python train.py --horizontal_flip=true --targets=["object"] --hidden_act="relu" --max_grad_norm=3.0 --warmup_steps=460
Rows from block 8, named by matrix and row number. Each number is 128 + 32 x the weight over its row's rms, rounded and kept within 0 to 255. All counts start at 0. Numbers have three digits each. After the name is the row's rms in percent of the matrix's.
# conv: 3x3 conv (model.blocks.8.conv.weight, 320x320x3x3), inputs 36-47, a 3x3 kernel for each
conv.25 118:148147132140129152113140176143123145121144142120110118168169162151149130135152155124130118139122104149166163130167103145146153138142118089118096124162156128166132152187175140126140137148157125160142091125120145165190188144161120129124144133164193184212103114097090094130105135102129149100151199167171149150113104132159147155
conv.26 104:116129178079072086165110200136125114140179170099131091142148151123115115130143119165117137113094111091072143138141084129130106129157111137113085079123116103107179171119113164130085214202192113089108121071129159135127125133149113117139121115110070104049096110118130160122112103202106120151107084137063114138134081121160081129
conv.27 103:131090133136131160113121166121072093175151164148144161154154143182173165141145161107095115091094161085089150163132102116123160078140155105179191073098116192125084165112140119108125117136181148170154100107090082113101166124134088120126124097093103145117104118046140135106091084083198164100147132116109127140098094114104096121
conv.28 105:163164154149204124109080084126115127077061078102111086181171162153155135096078083145097124112104093165133149105082107135122116112122168181154157131145151150140139065075099104113136156120112093082094149137132093110107143105111091122114137156090106127128126135141104146117164115095089107134109086148144110139094081144118121171
conv.29 099:112100166126085115120141111123134136103151097188199185144098068137147172050050052133118126119114120128142108191143087159120153167169159105138137105100101150107097141164148129157131127150166150142087122147137150116112107082122127111127201187201117111141103118140030120116095095111102125114141102078150109126134158144143139143
conv.30 092:123161138113145160084055047117119107174118151044045042119128109112104145215185163137140145132130109071077073174116098113113131155158163139123128122117140112115117134139151096114101128097104130152114088141122188170147136146120166155132074069053147147139132092101143128157162132173107106096158163148137122110062147150079123092
conv.31 096:156156175136085093161158171129147149031082077114108123179185164121122124093089095080059082124134128142152131120102119131121068129154085097134060125150122169096134100138131125106108117125070110136094078094069164137137153148143073095116101091111107123070124141099098122100117136100139131164154149101132106115154095093114072036
conv.32 113:143144173164205154096178168154127134142116144151109142143168175140145131089059110119127136132124094206216194142145136127114171174176166133189146141179199124173101084123154096113112167178114120088105112125120111116135172182186134113122091062093202170177083086090111112134127127096102154111107130117172176179129141134119104122
conv.33 110:180198197187142148161155174144117135104121138128117136107125104144144132146146148113138149162160140136130161162139083170108114086154155087122138104147159174187136055103104113147168132199187131138140122163185168169169129127156117095159202139145117114109144130111111092114092159129117135113108129086108150115109137119115116094
conv.34 097:128076097165139134115027086145086053150133090124164176175172180104130126119151118193157169196169151111098133162137123104112087101132143120082082131115079082086042169173135063060099095137117100102137100106096117130119127148113122152128143154159099145110143135146159117173130142136130134104086108156131123087149132103148102130
conv.35 097:177143092137102088106108144130156126162094079145149153147135245133104178153103194139109104083154100111152063071131122152128155148111145178112167113105166147147105145070114147094132161131115168164117151087067134162133114143144130151108044128126128085113208148189155151147118114137108112130055136159139133115098132102135125118
conv.36 101:184176110138143088117152109079082098099113050152130138132123136140145108139147120101092071136146152132142094131106073083050104141076084085087180077108154138090117168151143113087075137168108122118134159148169100147138141111165131133107166176176105171132058163178152148178146112107105114142059104138098049073144138149147191185
conv.37 096:127119119161148131150145138194145133128113123085102130086117110163155141131170163143151133092115129113114124057137102140114127139186174145154168167152136128160155084109150146143101159149178081104113116103103128127167147149161122149120135144135175118135175112138087071076149150165146176152099122105109056165127137167184148137
conv.38 099:089111094118119120163149193104085101107076069123137141068075113090091073152149145163137099104098127102083182127155131077122133126175169158105112105096117091089103093129139076103075121100130148158136122129113125100132113159117131161159081116081166112158168124088133144135145135230070066158122047126132202203116132142183159170
conv.39 100:091087163093112146138154080178129152149113120172119175125112108086134119112139167129144155073176101130185122180172117126106129125104097074145088085111127122155117129154168091091117155081132150222116114164146076144088166087162129045159113114139097117128067116095112143078057159084112131080100196143138156176159087104080127091
conv.40 101:144176227167191184162206146172154169117101101041038066160162158180173155123134150108096098129136146105114148172170106154142077117129116193159176126106177092094126146148100155133095128115093166162154104092107156147125184210214137128167098079071142169148109121100097101103144138124135094144091103131101098108117088050064122069
conv.41 095:129071111141103141206142107071065116095113117131088130132101156146093117153114164120117124181125130110129069135137158107087138127124188079114173127095177122137196110084164155085136070102091143095113080108137083098111105130116146152177130058118121124107142123149119094153173105157111113153126142124199151167159141128082164118
conv.42 098:111107091154104118137078131134109104149122109073122108059070113156131170168126173126086122024056070133140165113141075152120194121052131119124100092122079163124104164150112157146159171143120120169123131124128123048107088108103116100112200176172120060075144137092168163176157136132137164180073088151123117179193107139106074132
conv.43 108:125118097102125150091171113128114096139125097175171128153152133118166161053058063140161164142132088168144116094094140086094087156180193107144151082115137148137091149150160092115063112112108122076095113122125132127155179134104136123088227175160095040090089072078151140127157104139141116096142154083162209141154177138129108112
conv.44 100:161147130114115090128163176129164161161136106128141156143114104132133145137105091165132107125137139128105120213084138150147203102104155123109114142089087143116160149171122173110149109166150067138123103156108153166154085143060104126141076139157102093170057078101132120130057106133114081166125135183114159154148167164083140118
conv.45 098:081141165100094047127100153125116125103128154117128127117112113140147132076089092098136134134171145049050010178149135095087165132134192143147132100119079147171104128132128136132105125124117152146112091068082116130137132154149146105091134133169107128115139170156121139128173162151133122138106125132079109115109119131081085084
conv.46 099:138119046090141120114117118134138120107102100124147175092100106100103099078067086065055067088062106169166188155156222072091165084064127064131087107185186175163179056062084134115103042020064116102099109108095077105125182158148151165134128119139124101064117122123130158183173091170146118120095054058187160140138118171093129115
conv.47 106:158152165156139112086104115174170169128103069165126113141129104139111148139137137108107111115101115162171161081067173120103070124134124171173161122117108212148119116142159119120105195171169094106092097084085131140142159146126128121122071082102137107120103126099031048010130093101106111138201169165118085080110101088160156163
conv.48 095:169089118127165147082096130084121145088127156169115170115106141117093176138127161150162124140133099124134079093107103108102124106133160146163097166143085103124101140136121098115136101112137097163148131163161126157117094150149101137169080118088109131163114155197092117148140115142142132147157103108125135135131126154096148053
conv.49 095:120128183122105103169099154130100058089074075074102115132102118158120098116097056115110098086067092116113078115140136120138118119169163169116127120131110047114128080064069078111146146154160085060104088078083165173142091092096087124085140110100119103134096119155146131138116130098101115041107159109167150117099088073105067099
conv.50 101:136162128057058097119104118095102120130110122150153160127137151105121092157079139131090141167120110070084074154109126134108116091098168119148154116132138115152165138123114157144126099135155115115111064087115112107138081113110144130158102103102128173161110195170075104097155137135101107111064116104085125132111096087131147130
conv.51 103:154133099150102114136133146181150167156156158133143141150150151132097106174157166076126164138133159132113104103146190105113168147091203145175142100158098148114113177144143171147157108097168157182184112094121147133143136093077159118135174133176132098093104094091150131116072093146133101187147106149115136112104164137167216188
conv.52 098:138122112085075077149145178155165183134136131080120115079107104083094092131131134123145154119075066069048028146138114091102063141174139114151165139118156178136109133130144120108106094116136117149128159151145142125138086105119131167145157125125063076072203195185124142134103128159080147163071075071135096077163131133161145159
conv.53 096:093124145124121117148130114143127154127142114158151131129101097078093075143110108147124144165138156097100123098120089107128114152101157202152130195161148158088151113127128085104089070125083137131151077083067068097118039029038085091134128163156128085104148142139143105084165173128128169091075130132127146123106094112078072045
conv.54 099:192119128125177171165156096137100148131122153133107134136126160132085111132127153130159102127144126130079065117158090114178134165136074180154125140154058168204116138117156129122164159101101130091028094121073104110121099096108126150137111113079136129143170103133162108170129127144173129121116133145135099150177159194163108138
conv.55 097:150155127102079062089126105134129125116099135174133147071092115170159186133113152069079105159176171133164171223126138176154149081084170090054098111074121113121088151137138168141149143118155090087102151170178074103079093095094118132079142113131143161141166170158131156120116099167088083108170098119178102181180121174192204181
conv.56 100:054111144069126141151133120151122158186169163185153159077092027078097085156146150131108095120107110115147131129185196138127131159133111134133148159146177084106094114132134147134158150200128138137111135145151093159183128122121145123141172099126101137135121129162126094128148154164075111205116071119106146165138117179139120154
conv.57 100:154112106140117108100054072147121130104089084138136125196165113128116133140129105151148173077075080116098149132114105161109108126120090103074110072125130112124068098092071095100112061061066177188169116108175143123121144152149161114126175148152107127077133115147095136158189159170131143160115080064188138120135141152065090081
conv.58 099:139130148146114102112144130138130147117146144063120101145139117117137096095127134153116171144144148083085114121102124103109100120106156147044100137100070114041137149176158115136147134133138169153147139115122109107122162164187143121133147159159132147140139095116127104103109097150162157157128113146172176218131141161045065143
conv.59 101:098048158138138130093080074134106117118128118147172174150138185119089083115065067117127136103061039144111133044022120065099116146139143110076099116150099099078092124116149104073089141115117112118066134145113107069055085099123175186142090082093113122110156162164110113109128128151087156116120154181126139106148115115185101159
conv.60 095:163150084160140091142152124159127142089100133127150146166148146140133118171153155106075107148155171177101081091114148065107115087098125141166185068121084127152148125105101116129153149158186095065075122106097193176206039047048135142165087102100122141153114122121137166155032064084149174126121119139116137057151139163164110160
conv.61 102:142151123132162107103128127136150153166157140075095114057079090190150186096099127084108096132135161109096096077106128118128128134134174091131117143149129139169125158160177134184117141130150197172179141126125105108121142145118102107105113067163113104119143083127084152155102123125072124172140156140106149135090142112079107128
conv.62 099:094127147138131150122122200130086079040111074110101134171172170092105104019054074140174125072079058158161136057079074102094110093107155104154120114103070184180170107126110119106116191149192101112101140140121165130126152165191148154159150128179096122086155125147114100079103101111172126159118127145170129159098089117121148136
conv.63 098:116125117067144075148111110106096096140099101094067031130094125109122145165127117144132182148147142111150078114110149098125110132146119199100092111120138133146152161101104101140187118150127149101129098102078145149158156126116135115076113093098117115078103082127132127109176135145119103109198068104107199107162116120172163020
conv.64 102:064137100191170191057098178048127150117143164163119134122139157067121144103124120170126133129110104082089128120071125145142119184135115073133170120136137139142171105158178117144112097125146110099135111105151116101110106162183112120146118110108140144152094128175135118145092091049123078118168166041157163138108166095150181122
conv.65 098:145127155115094145156154103190126109142146130122095121107097133141144128140119123111128159023142164142169142044114144099065107116143142181174112145125093164133136120104096094115172105151168150112080145159137109127109153096117142118117175151118115128109102140153159148159118144056095116100152131198128159114100196133057146091
conv.66 098:118126139111119093137095090039062055167162161126137156182137137150136114116151133148133145079097117086080108082136082112094135096120168102121120120126119090077105075099083033088102073125099086064101120095118163164140107092118097090124109139134139161141126115141088105161162193183140111130119140144180155141125138096166098165
conv.67 098:090088076142145161108118122164171160145132145134145120104120106102111112157153165081120105134159152076110133112103146141118106122095090113089139116129095096143086100124139101129117217169189149138132132093079059111119109130101144122133123101123037069057125161157089097090150138099163155157091065127098061100130123129215183139
conv.68 097:094114146143165177151118140044039050157140156039089059166158149130105140165193175175161125157147115114128113082065117111080091142146142151175080122150103144110125163156095151166116135183152127120125157162135160157166120113122144135154154145152160141151060009042116103115182154188102127132139139178143032108159136158135078131
conv.69 099:133159133144091108162138153087110123120156173127159160143140117174141119087141099155182167161131168100128136075117133134166217058107102098129129201185165028084084108107121089076117174189147131147130138143110161145104133133148079114120153135127060094121175150157133152106130168153079075059134125137080107148105077109086096107
conv.70 099:168112124150109099184186191100120116125131108124104122183179159081107053096097126173168169139143110113107113149125110169149139100045098093136162131123145157136168197163141164164171161155137131141132188170175178159184110094063164136125134099117137163131155136127137136147123094068146104115125060119150166135162133141168165156
conv.71 091:176205166143151129137161141131112119124129095137135121058063119074072055140148127114146153142133144141120148130151147143141185150131094151156141069104137147084116124144134075115102094106091158154156177176149145161154084073102119128066139137071118111113139132136121106121160130079126124164112104119149116135056061107072068074
conv.72 101:110089115125096167138115106138159120128140162153173171082078088119114108151153129136116131169156146116136122100119136139089124122068126122143169125124165112103147081090124151142144129128122102105091114108112127124115126117115115197151078085070121079104082045067180147138087063091148135157165085108081115112111079146112110154
conv.73 103:142133136091090146092106113145158154119152144134133128155177166126122141199175165122102086114098097127135107167131159122155140124124123106197089121192142127089096165163151125149150140140120140142140215192157221237234153136136136134121115108131118108106136142158116122145101140125173147111150104092166218167153151144129167162
conv.74 097:140105174131115119108087131094118109122127077195128119133159169112091108107092140103124151077133163141103077199133155158136083098145153086096072167107090163116131178119087112124088081113180187137072168101076132065084147127150122141140090067100113105135125075048143112080140173160137154148144174169231121151115120132153169110
conv.75 101:115116117148159168150182162127116119158154167189159167069048067132122132128111083132135135178165170106082089162171161116117102046123146162151146163138152110133167179154179119133127162161125088112081117115101166148155155176181124128160074103132143123113071070065170191166121153106146127126123144162178136143128123081139209140
conv.76 098:114198139199201142140097083081124067120151159125107107093053055127117109157137172114085128122151127140174167111088104093119126083120121183167115082147142140155047086148080116124110139110071080154124121126143054117109165115165085117092126136131079092133097131127154138106105146158092151175121103134106141098139109124086117129
conv.77 098:154098123132113120193170201091093090166155125088109075106135122097122116124120103127108150135108109078096109143142065176167125141060074139125106117110122139153127129120077112123128125154134116135158123108121071067082087092106094104117092094133106142173135155151069083094150121177091117121138143133115157155182172149163145142
conv.78 098:120147184120149129093090067098158129077127094158106076122111129123164156106115081155144041156170122202196177125116120103111128174134170127120169137089116167154092121133119110108144098075148093092130122143178162152116123124124168179114067092119146108109192135132110120135145115131100106101153085116092151136181174199178155142
conv.79 100:140105124182181153101108141047084045102127119139167135107113091098118119163170192144139121117112117164172159143156107125135120118137133149122136159119154128143104085105100138088103120089104142167119165164122165142167161145176129134113160144154133067141095071083085072048067102139122146158165134178083107155135106124074076067
conv.80 099:131127072175129127247145236130116137071056077168174150110101109147125111166130124088090076174147170096073058048122100093142152143134111044067147078103118153134075083093097081109122144110130201205182169174139154144185201188155144129160101002054196210164132116136153126174030111170118131163136109151045132166136151146092097165
conv.81 100:084139098096113128124164133051083093155120141142148166134164168082074117080093119117136143104112151142151132109135143087129087115120110163107102142180134071119153133113136138169135127142129109080054113141161129118140081097121154162170122124153124107076196155131153117101182125173109128148093123130168128127082156164153155133
conv.82 101:105082107160183142120144105099144114100135118151166152074107101131126113143130150152185174151171141140177147109126168086123120132160144139165150161119096188160193116082102107091093056075057103099114142110121158134153077096048129122132137155116142185196138140143181183203145136116170166149122144045176163137112069056131129121
conv.83 096:091093112151131170082128120093098129132113134146170128090128052167156163152152134089073084092127105177168199103112157144143143131130131119103153079093155131120105129136104097094069185189173136163131114091128101085065051048073132107100176215138094090077097112094153147147099082124165123140206150100084079107118085158145127133