Rows from block 2 of a small image classifier, named by matrix and row number. Each number is 500 + 40 x the weight over its row's rms, rounded and kept within 0 to 999. All counts start at 0. Numbers have three digits each.
After each channel's rows are labels from the 100 images, of 14976, where the channel reaches its highest value: "place" is the part of the image that holds the peak. Only what is clearly more common there than usual is listed. The data: crops of objects in photos (Visual Genome).
# conv: 3x3 conv (model.blocks.2.conv.weight, 160x80x3x3, each kernel summed), inputs 0-79

conv.54:452462456522464488524459502534514556498539502472464502471495477471485515542474466518467521455532507443513498498503478454544418409480499464477520461513438461494442524507408521437385474455534445475557547498543510523517421504481498567506406515
place: bottom right; bottom centre

conv.145:499516477507455536517513507513456522535438501492460540507520481478526521510440506508473524446508521385476498528457495494490477500508506479505508464430466486520504534537490545523514502477527472479530502305502506492484500506399498512500487365
place: bottom centre; bottom right

conv.81:454512478526456582451532454471485511457496476480484533489521500472476534490465523546473525478522456415515484459518524536518479496504500486558469475410438482537421497452501545507452514515450505501387508368555477502509518513511528472494457408
place: bottom centre

conv.117:440475473458565514471513499498510374477498465489531504498497535516402484451507536493504466518433503553523448458486507468469515497509512501511512511457542509510529530396530513508429499542464533530395403481411451532531515525529461466504483490
place: bottom centre

conv.75:571453490612492521503430482493518468511556489504516503539473499402486473421518461479445446523434562513490444489516494471486526501504481513441487551513363493510507468477483442474517538525467586510507511507524518453483534421514511488457499507
place: bottom right

conv.155:482495482505516417554445499505523525493501461503500502500515401487530486529534418495480520518489472438529493465508494481485472408485468508443450535450469524445541481491486389495516484506511486497515514523528451530470413421461541499362529500
place: bottom right

conv.27:446564486448468417541502484519481474474517503518533520463555407499497509464492509508402522440539510503509438426476481443458413506503460544484550482487492539420512470414500474518441487477513471478491496513514457533474390499488512487433488501
place: bottom centre; bottom left