From a checkpoint of a small image classifier: activation relu.
Rows from block 2, named by matrix and row number. Each number is 128 + 32 x the weight over its row's rms, rounded and kept within 0 to 255. All counts start at 0. Numbers have three digits each. After the name is the row's rms in percent of the matrix's.
# conv: 3x3 conv (model.blocks.2.conv.weight, 160x80x3x3), inputs 16-23, a 3x3 kernel for each
conv.73 099:153167136130162148138158118149138171121139129120096096123137108104110089079095081146137117090096082121117087149161178104136143109168127160183127119115083129140089161168210140114139136137103174162131094098099087056074
conv.74 100:104104113123076115153141148131115160129159177160165157100101105112102104183160139141071068114090105178193187077116140089148168165102118091090127121109130108148134110137182169152176194166103149136165129164187133125105
conv.75 107:136152177116124148125115102065101129080137151184162151148176148167147118151104104087082113122124121174123128122171167103156118089120103069120137117107122092059054050189189113139150141085056134133098102143160097084124
conv.76 106:130146168167167153160140113151134170070061081090056113148120120147125139183161174130127110139138135110124137122126121106143122109136156132139161139128151168131131093070124072033140160082118112104132126088081154046057
conv.77 106:136148109129146140138150142108098114128135141110158149120130143123145094137131086100111087089112094132141104094109143128164139119126100147163134133160158105133166111130160139164113136146120123157171150148165144150146
conv.78 103:132101133089096090126110109160175150169126107122107099173132122112139114115115118158164148156123099126100075180129103145064091159071116131161124111128089154119088123099118122116126089098099111126182119158184141148158
conv.79 103:159105124159124117131116114153104111125094094127109132066099105113118117132121118157132120165124145160136143204092124151096149147137142105101074112105102111088127105083116094107119072146107106102121148147087130155082
conv.80 101:121137135144125152119124156119105114112083093100123107119083139097125182111129125155129095181147171136076101076122148141138164110070138131096115128131114098079127102064137082052123123094125133141137107128131097165161
conv.81 096:153171160116101116100085092145157179120140157160133082121103121106099112129145174140117121134136157144145136162147121140135148099092110138145154123089082096109111187144134127105061080085140216184148142128145109089118
conv.82 095:164164133182177140063083104121128127152133125126120154091074074090073065168179184112142145073096111055058091167153157118117135037026061164150126082106106073075093148098126169123136111115167121145146126118113110153153
conv.83 098:061134180036104163108117151130110125047110164124117141113171155123155097120115090108131136115149176172139164065128173108157149117119121098127175106103186119116155055176139029174151097155144162139088103117146100095109
conv.84 098:087086107130127121171156168174153129182157162141158141169189187146164162172172159080102104069091079119105089115092122138115144143154169110104135121125139137155155110125136111117154141152164135118163149141164160147131
conv.85 086:139125156149139128134123136157149144155136141113110120066054088053032055129115110175152133147125123152100140141114143154125144143133154141134149107127132124125119126139167149160181164193192183142162167155148152170160
conv.86 115:128141145131144130130154153184161168176157177122156161101092105101089091155129120145159150147147148171145172135118153117112130127125129118139139111153142113140142170165190149146163164164153166135173177158161172177159
conv.87 102:101120135112139116139157138130141155119116127123128140061089097076093102092100096139120118131132138167140169158161191200196218190201202112140151124153134137163138094123155118147171114156141164167186140138162187181172
conv.88 088:097103114138177117107127151135098082162136097135125157129140140094116161125135153123150122152158130145132124082100105081091092139108094138141107110200156059122170115142155111095153115090143106130113119153146119158169
conv.89 103:146153115123109115164055087163171127160152170154166156093087076163173166172179211097132180132118122118155143139092134116104129029104114131146163126102169120122114137144089094187203132124165100144169142141149131139181
conv.90 097:139147085129181117067146133145140132136157127089110154136124135120101160133144141097132202100091166117122142115089050131118088094124045086157139073182184062120157129098125138123106098122136126106075132146117108128181
conv.91 092:074113132114120167142114143114115134129155163110116109112127098148141126125074104147096126122107120085090104105117105174183141145159120119116136145136143102106112119136144141114134138111119120132162151155165108117120
conv.92 097:106100050144114067102142098115110112128076118157184219124100117149156186134141127170111130120060056136085074140149123114132132117130133066083099113141115106162134151086116138086167141109132008123074127133113134169086
conv.93 098:079139124076134148148137155125129104087130129123082104114143152112143100132142134103159175098160164122157166040093072086128084149139118122162110129136142158151145128177116119163132139142157161196125147196139110111136
conv.94 101:147168104092171163086138165158128133112151166084099094126063114140096105138177123109131178105105154112119143107126104104109086107138135121163148082128162118090128160080057129157094053145109165130096149177178134148165
conv.95 098:192102103197120092167166131139107075138119096135118117116121100101112120128134130078127158083084135093062145139124130157132161097072093178118079181140074162155157148122138124109098112093089121078147164089104113125137
conv.96 102:176153119148131142134101127078072097092090098150116141156134139115097116107100094089098102105072078132149154150132153136101119160149171116127160130118129168136125127115089107115113127123181111071089090093110147139154
conv.97 102:100094105142104130160149158120110135094107084134096100137151128133148141150138144182164189150139168120135153062104082130085103142113108137095092148074084147113127128117115159110108180124086076106157095087118137100127
conv.98 092:113192147091149122140165120121172139117136140127113090143122149135100098119112102107082066117116116142157157092117080091120056089130097110147132101103097115104123069075121128094108134103093160140099080124088111106107
conv.99 109:170126135100093135103128180148130096167171161131140150199178180119130148156171177122148170122112093115100064118133131120085132143137125151153118104143167129152194112121121114174163127106185127116100179179140108138187
conv.100 096:128109097126145131118131114088140156064142145127107098099128163135118139142146154161109078180134136140109138056136108154183109121114082155087120136094142119112107095118124116126138137141118178132114175117052110106082
conv.101 084:166134098135126061104105034142116129127130140121157174144166158149172177135150163158177144128138120089099094118152148119158156061116088143138133145145126104114100110140083084124098078079054094107123103082082070144132
conv.102 102:148159101075082079119094118119142093156192146151100083118028079124081113159200169188134145131122119078091099131125065096077070117126179110156148089092111143154119123089061163120141084106148126094080118128138136124166
conv.103 104:083127129084120093099100111142146124145116121138167156141100123154124167151141150158167172147148135088120121048037065054067079105114122113138116128121111145120104133099111175156158158176170050108101090113103134168116
conv.104 105:087085088083087073087108090156148147143142145112141150116121120138159149143151156138158137143157142151153139107119118120119122130130120139120123144144113126132114156154141129140134145119084173163152188192139156192114
conv.105 102:117088087129089122120086121134130137117131171148167144122142137066118096117146147104127125112149156130145155100107119162112119185128105080073100153089109148111110113136101126138130159147145116129132092136169104106123
conv.106 106:120107115113083116132106126133135130136137146155144115140136134102108093136188147080064098063044084082068084171150163121056077136123171114119155120096150131124136155152106140140144150175160127126114089138180112154194
conv.107 090:090128143130136148120100113140196178138114105124123137107084066139086061101094077128084128135134146115111132115119088148188166101173132108110131129143133148117098108080082135123105126153129126160163143092144137136130
conv.108 093:146110102132115054119166115104054073127128110155176141125121112127127122147116109157169168114149155107113114077083105004013094080045055153115076145149082145177138139119109139149100145139094142126131160155127166187154
conv.109 097:101150136100144165085093157123115078134162177099089161165161154149126146172161127077104139113111136131130128125138122073095106143115121127194126078153150064104115128110125134112106078122143141149125062127117099124160
conv.110 085:126171187159185172142125138125123108094085093085082101124124135115105117149129128146143117124143125078122111183139148151102115148121131083105134124135145138118112154072089116071099146090102069136091069099077094091080
conv.111 094:145132126137101104178144138109144114096103104102155118133129109126144135094114117127167124051110071077104101131142143132159145153194167148107096119093072135138107154148103079111105103121143111081073097058067139088087
conv.112 071:156157155155161138120151131143125127133113094150147128055022047091080084095077087172166120181191146171174144148147162141125146139130124144133147140135119131141139144127139112096097090052095150151157147134119148147105
conv.113 108:131123080132109100138156137110128119168145109166135102146135139106117128126146154120090102097088122131085128167173159164114088158156132094108086096118106101150142119089082135043007097122151153130122093125146120146150
conv.114 107:138147109123143135098140140114128119130137133105126098148142138146146148146161155125090112114098123131123149147144149119114109146153114141141094110136114126156156166128118107089095108113136143105086094082076106158146
conv.115 095:187112099152093057117153141083045072103115094159224161186176173156164157155111129094105116089120128107156152124156148068133124118156143124095098151125078108157113176083125112064078133098077106061068144087070137137104
conv.116 096:147109131151125114191116108089112146089127089089119112113152130137156109153133107140143131118170165120175177158139142122141137107151111134148134138136109118146119091130149116132125155142128118141160101124125112101143
conv.117 107:157175157143143117120144131123148148136141123117131104159145138105115114122117128159144148125112127118088115134138132111119115184189184134152144123122117141150138148167141039012042084021066150145122127099092120107119
conv.118 092:104078087090113138079136126131106123104119068168140067118139142145129096150140124142157150136158149116153122116140129154152088128118111158088090142098108145097113144122052148134028142180107141107136157115090119130097
conv.119 107:079111137154149165184205161100112144150149156136154163146157150155167152120118152159073127130042106104045078122135102167184173120152156123124172155181169092149161125135109158211181119143115125151112184184141162120136
conv.120 100:137072120145083091159136098141180185175171185138177177123131147087094117119129139156114111138124134136113129135095077112085069142150137140090116142116117133107128132129176123098127114148099161160155206155183168153124
conv.121 104:107123164114113148118111134093093060097058090122078080128137124120149141087111105135137133114119107133131124181154126186148099150135108133130156155137148153137132102171159120177160113138101083107135076114164110109134
conv.122 094:130110111124124140142114136169161145104147143111138128130154141167185150160152149092129083130159106114161107111122160107130137067134124100152120091092102095069073170186152160185153154151118167131134132157143089090092
conv.123 096:126153132111132174119109145124135113113155131082111126147137085163141001114138120108126202129099177139081118102150103094162109064107128128157117111138134147148109169181044114218117067165154194120069155170089119144151
conv.124 091:125145133127174107143138124077069085095091108134111164099100130127135166114123126151125135148128121121145134144137155120139123107131102116106087139126106160117120111088080139176121120169151155117097128167132098124141
conv.125 094:129117118136103100146144137158137122133098094132113102139121134141129140162144158165157151147148146112111125129117142110106126094122112130118104140104092163140125112102112106107097111092096134146135117101113136114125
conv.126 102:197108168177070094149098114132131123103115103167124119095123121140167158092100113071069101132148145100162094164094140168123130139124104147112148137112092128084092157166143137141099078123093115089143082104122102068093
conv.127 101:142184192133149165122163160069082089143113134152184142072078091097115101148099084105139115114137093111129096098148160082166176102176155117140139151178141092136120137144141132157156131104095060079070159114184153129131
conv.128 105:117133091155129121160113140138139113141127098121123091159100119157115121120128117150151157097118121064046052090047026135099120162140167107108097136115118148107117183143122198168111120124130095096075147138128167161133
conv.129 106:115094110140117103154169112151153128123109050134141133118145124130149155148144166075103115090092094137130120150164139105110129184181182143127095159121048120129091108160119103124125143131136137121150138053067169117056
conv.130 111:107094112150152118138127108122123083141109132106056072163139129125131148150165167120140115116097102099110117133085107170158150145142167080148139054132118110123115175142099149114143084090138084120118138139124147130065
conv.131 098:151134166149121134161180135147088118081079169111139159102152183116178134131136121146154147161169124167164121139093125107124167137149152093085128116096147097109137109071104132125115107117089126132103086108116036094082
conv.132 103:129116136138139160118105116102102102090060083091093109119096086100076106087086085113106042146108093177177121191123138179143160164135167098125135120168141132118131163049090159067080148052087109112110107141123106178144
conv.133 093:097128118117096105110106109108154151126142130122099086148153162152147148129120110080096080063099142065100148118078089105079150113092165126132136153100126150084091145125186170084104125122083152176156117130142141116107
conv.134 095:058100140098142167105103144171187094156140110089057150146166119125120122133121130093128080150175082173156104115121110160119095140072057070100148076137197057110157163172132142136127126101130126142118066119142069139179
conv.135 099:185174156137169162155157195190143113145153158087101148178127101161079094154108106123101100167111103153128129118142110122131106126138116161156149125146158117157163175155150106104155105099100222158059179192129157157128
conv.136 087:115126136121138141142173168161162178151160143113134109112154129129149139139126128108076089167135148193178188093101116133136128174151154143141125139130131123134159096129144127129142155161156176180181148155144126142106
conv.137 098:157137182154116158112098139149148137107111121083102130101120119094101103140145144134168132163164142146150139112073074113080087106107116157128173128105151098091120098100087073090109077106123054098123083081122128076105
conv.138 101:115109057068127120034130149112157111192172065161100112183119072190115085165163103093117112111145132161167155101175153149139142173122144124114109093145155080119130145140068171074121156119151133096093115137142137166166
conv.139 108:105135110153120095169112087129083119123081108117133168120110113126112116103098098134089078082053060138114127159134135153137172128141139095122116160154113188148115125136164125170166132162143101113144121092105137138123
conv.140 116:124080136192126140203153168141125146135127162105128116119126137115118119080039051104092086069075063142115128140149172132138164124149158114106164141122176150157209053100158079066127137095063118114179137119161183148108
conv.141 116:118118120145142137150143161133117117168164187083117127079092110074084100057056067147139144143141141172167188136135165144139151151158137161175160156198198139184196111115158111117146082094121163153166173169186178173154
conv.142 099:164156178164153158158158170144127122141106111094094107092067080099086085120112101213235211216241219201219215182163177176147167174159167127131144132143143132144146125109121141122124149145141136134159152150154168170162
conv.143 086:137151152112131142096104122155128135154150149126137136086087095048065085073066086119138108136148119160158145131144158090101106115124114153169155127138141128133151135147135108105106119113106186155157155139138134140144
conv.144 074:108127132128144145126135139108098109094092096111127136140144151137140155129114121140154123133149127114156117163180167193210189177188160127138141140152145116120123152109112147103102137106109121110103141130100129116111
conv.145 099:099138102087105091113102109137166168127165162160152122139128129132121115133142147150157181136155161115111091118109072110089119140113183148129085124076087127124138178174151164128089137128136185166147136138147114111115
conv.146 099:122163074076143089079091140171163168138183187112113153123114149144099130188170133117105123115118123085103114131130122104093086117109109150170107108124135130097130184082145194127113151155149170131100131141105103112110
conv.147 101:079081119093094096148091095113108095099129137182175168155166158177194189145151148061126102034121093059114095097128148041076102069074107130125137151114144172129096143138143084128144109114114106098121097123139126146152
conv.148 095:119103089114139126130173178083075081146157136129133119175177173115094104123080100097119153131143154182173162092136125074096048154151112156109086087112101096165208157130133155088035178156133125140137142139135119141127
conv.149 108:109079088130090086124121097138120113146135098131165153188174188150167161120115124132101109107100135173154180118104149129108154126109148122117141120123133110142160161146198179161154183179186156148159164137130194170168
conv.150 094:101130117087108169128120146119166114183171111169105104156123091166114087131137132124096182130114153154141131129171110147139078143111129131124129111136132140137099140166052153195113161150146162116065125172089114162117
conv.151 097:092085151120117140096122126147115136174140114084107095102095087146106110150122143113125134155137115139116089075111092134149098112127097145102144141144112079136082087106089154159136109151129060103114123131170046130169
conv.152 098:095090116109101147142114147152141120140102105153151161099117147093153127085072081104084111076073067106116119128117114154182173171174182089084136148124156170126133124120114097120138157086103119152188138158193149147153
conv.153 098:128126122112126119090126089084089114079091104090110095123121108092118126086124136134178170134124130114115136128113121140116147100079133122115107131134114118142093122113095124112116099080103072036101138068057133075027
conv.154 098:100056081089083093115114090145134112163144145144138149105116084057067066086098102093083099118128128142141155117105145115052099120066096148122108139092072150133100110139166103133183159156175122130154135138164088131160
conv.155 093:154132127152076111163125112111131126151145136166103093166124107152127120135108115133129116133172138117170111034094173017022151083032109168142102174115049146141057160111182170082173181076146123121141107113126124108129
conv.156 094:126181138155161155132152137093093099123108077162112070122165134158171166101120146100097088092094103086059056199195177171198168125188137149147155138130142155127161108192095100161114084161132082069150086090130178139150
conv.157 101:110068091104120138093101125103084132148159164133134153136160151147134128094072096113118127106140145128090079113107130108095095076113103160118144126099130115118147119105091141135111115114166116065115153115117087090109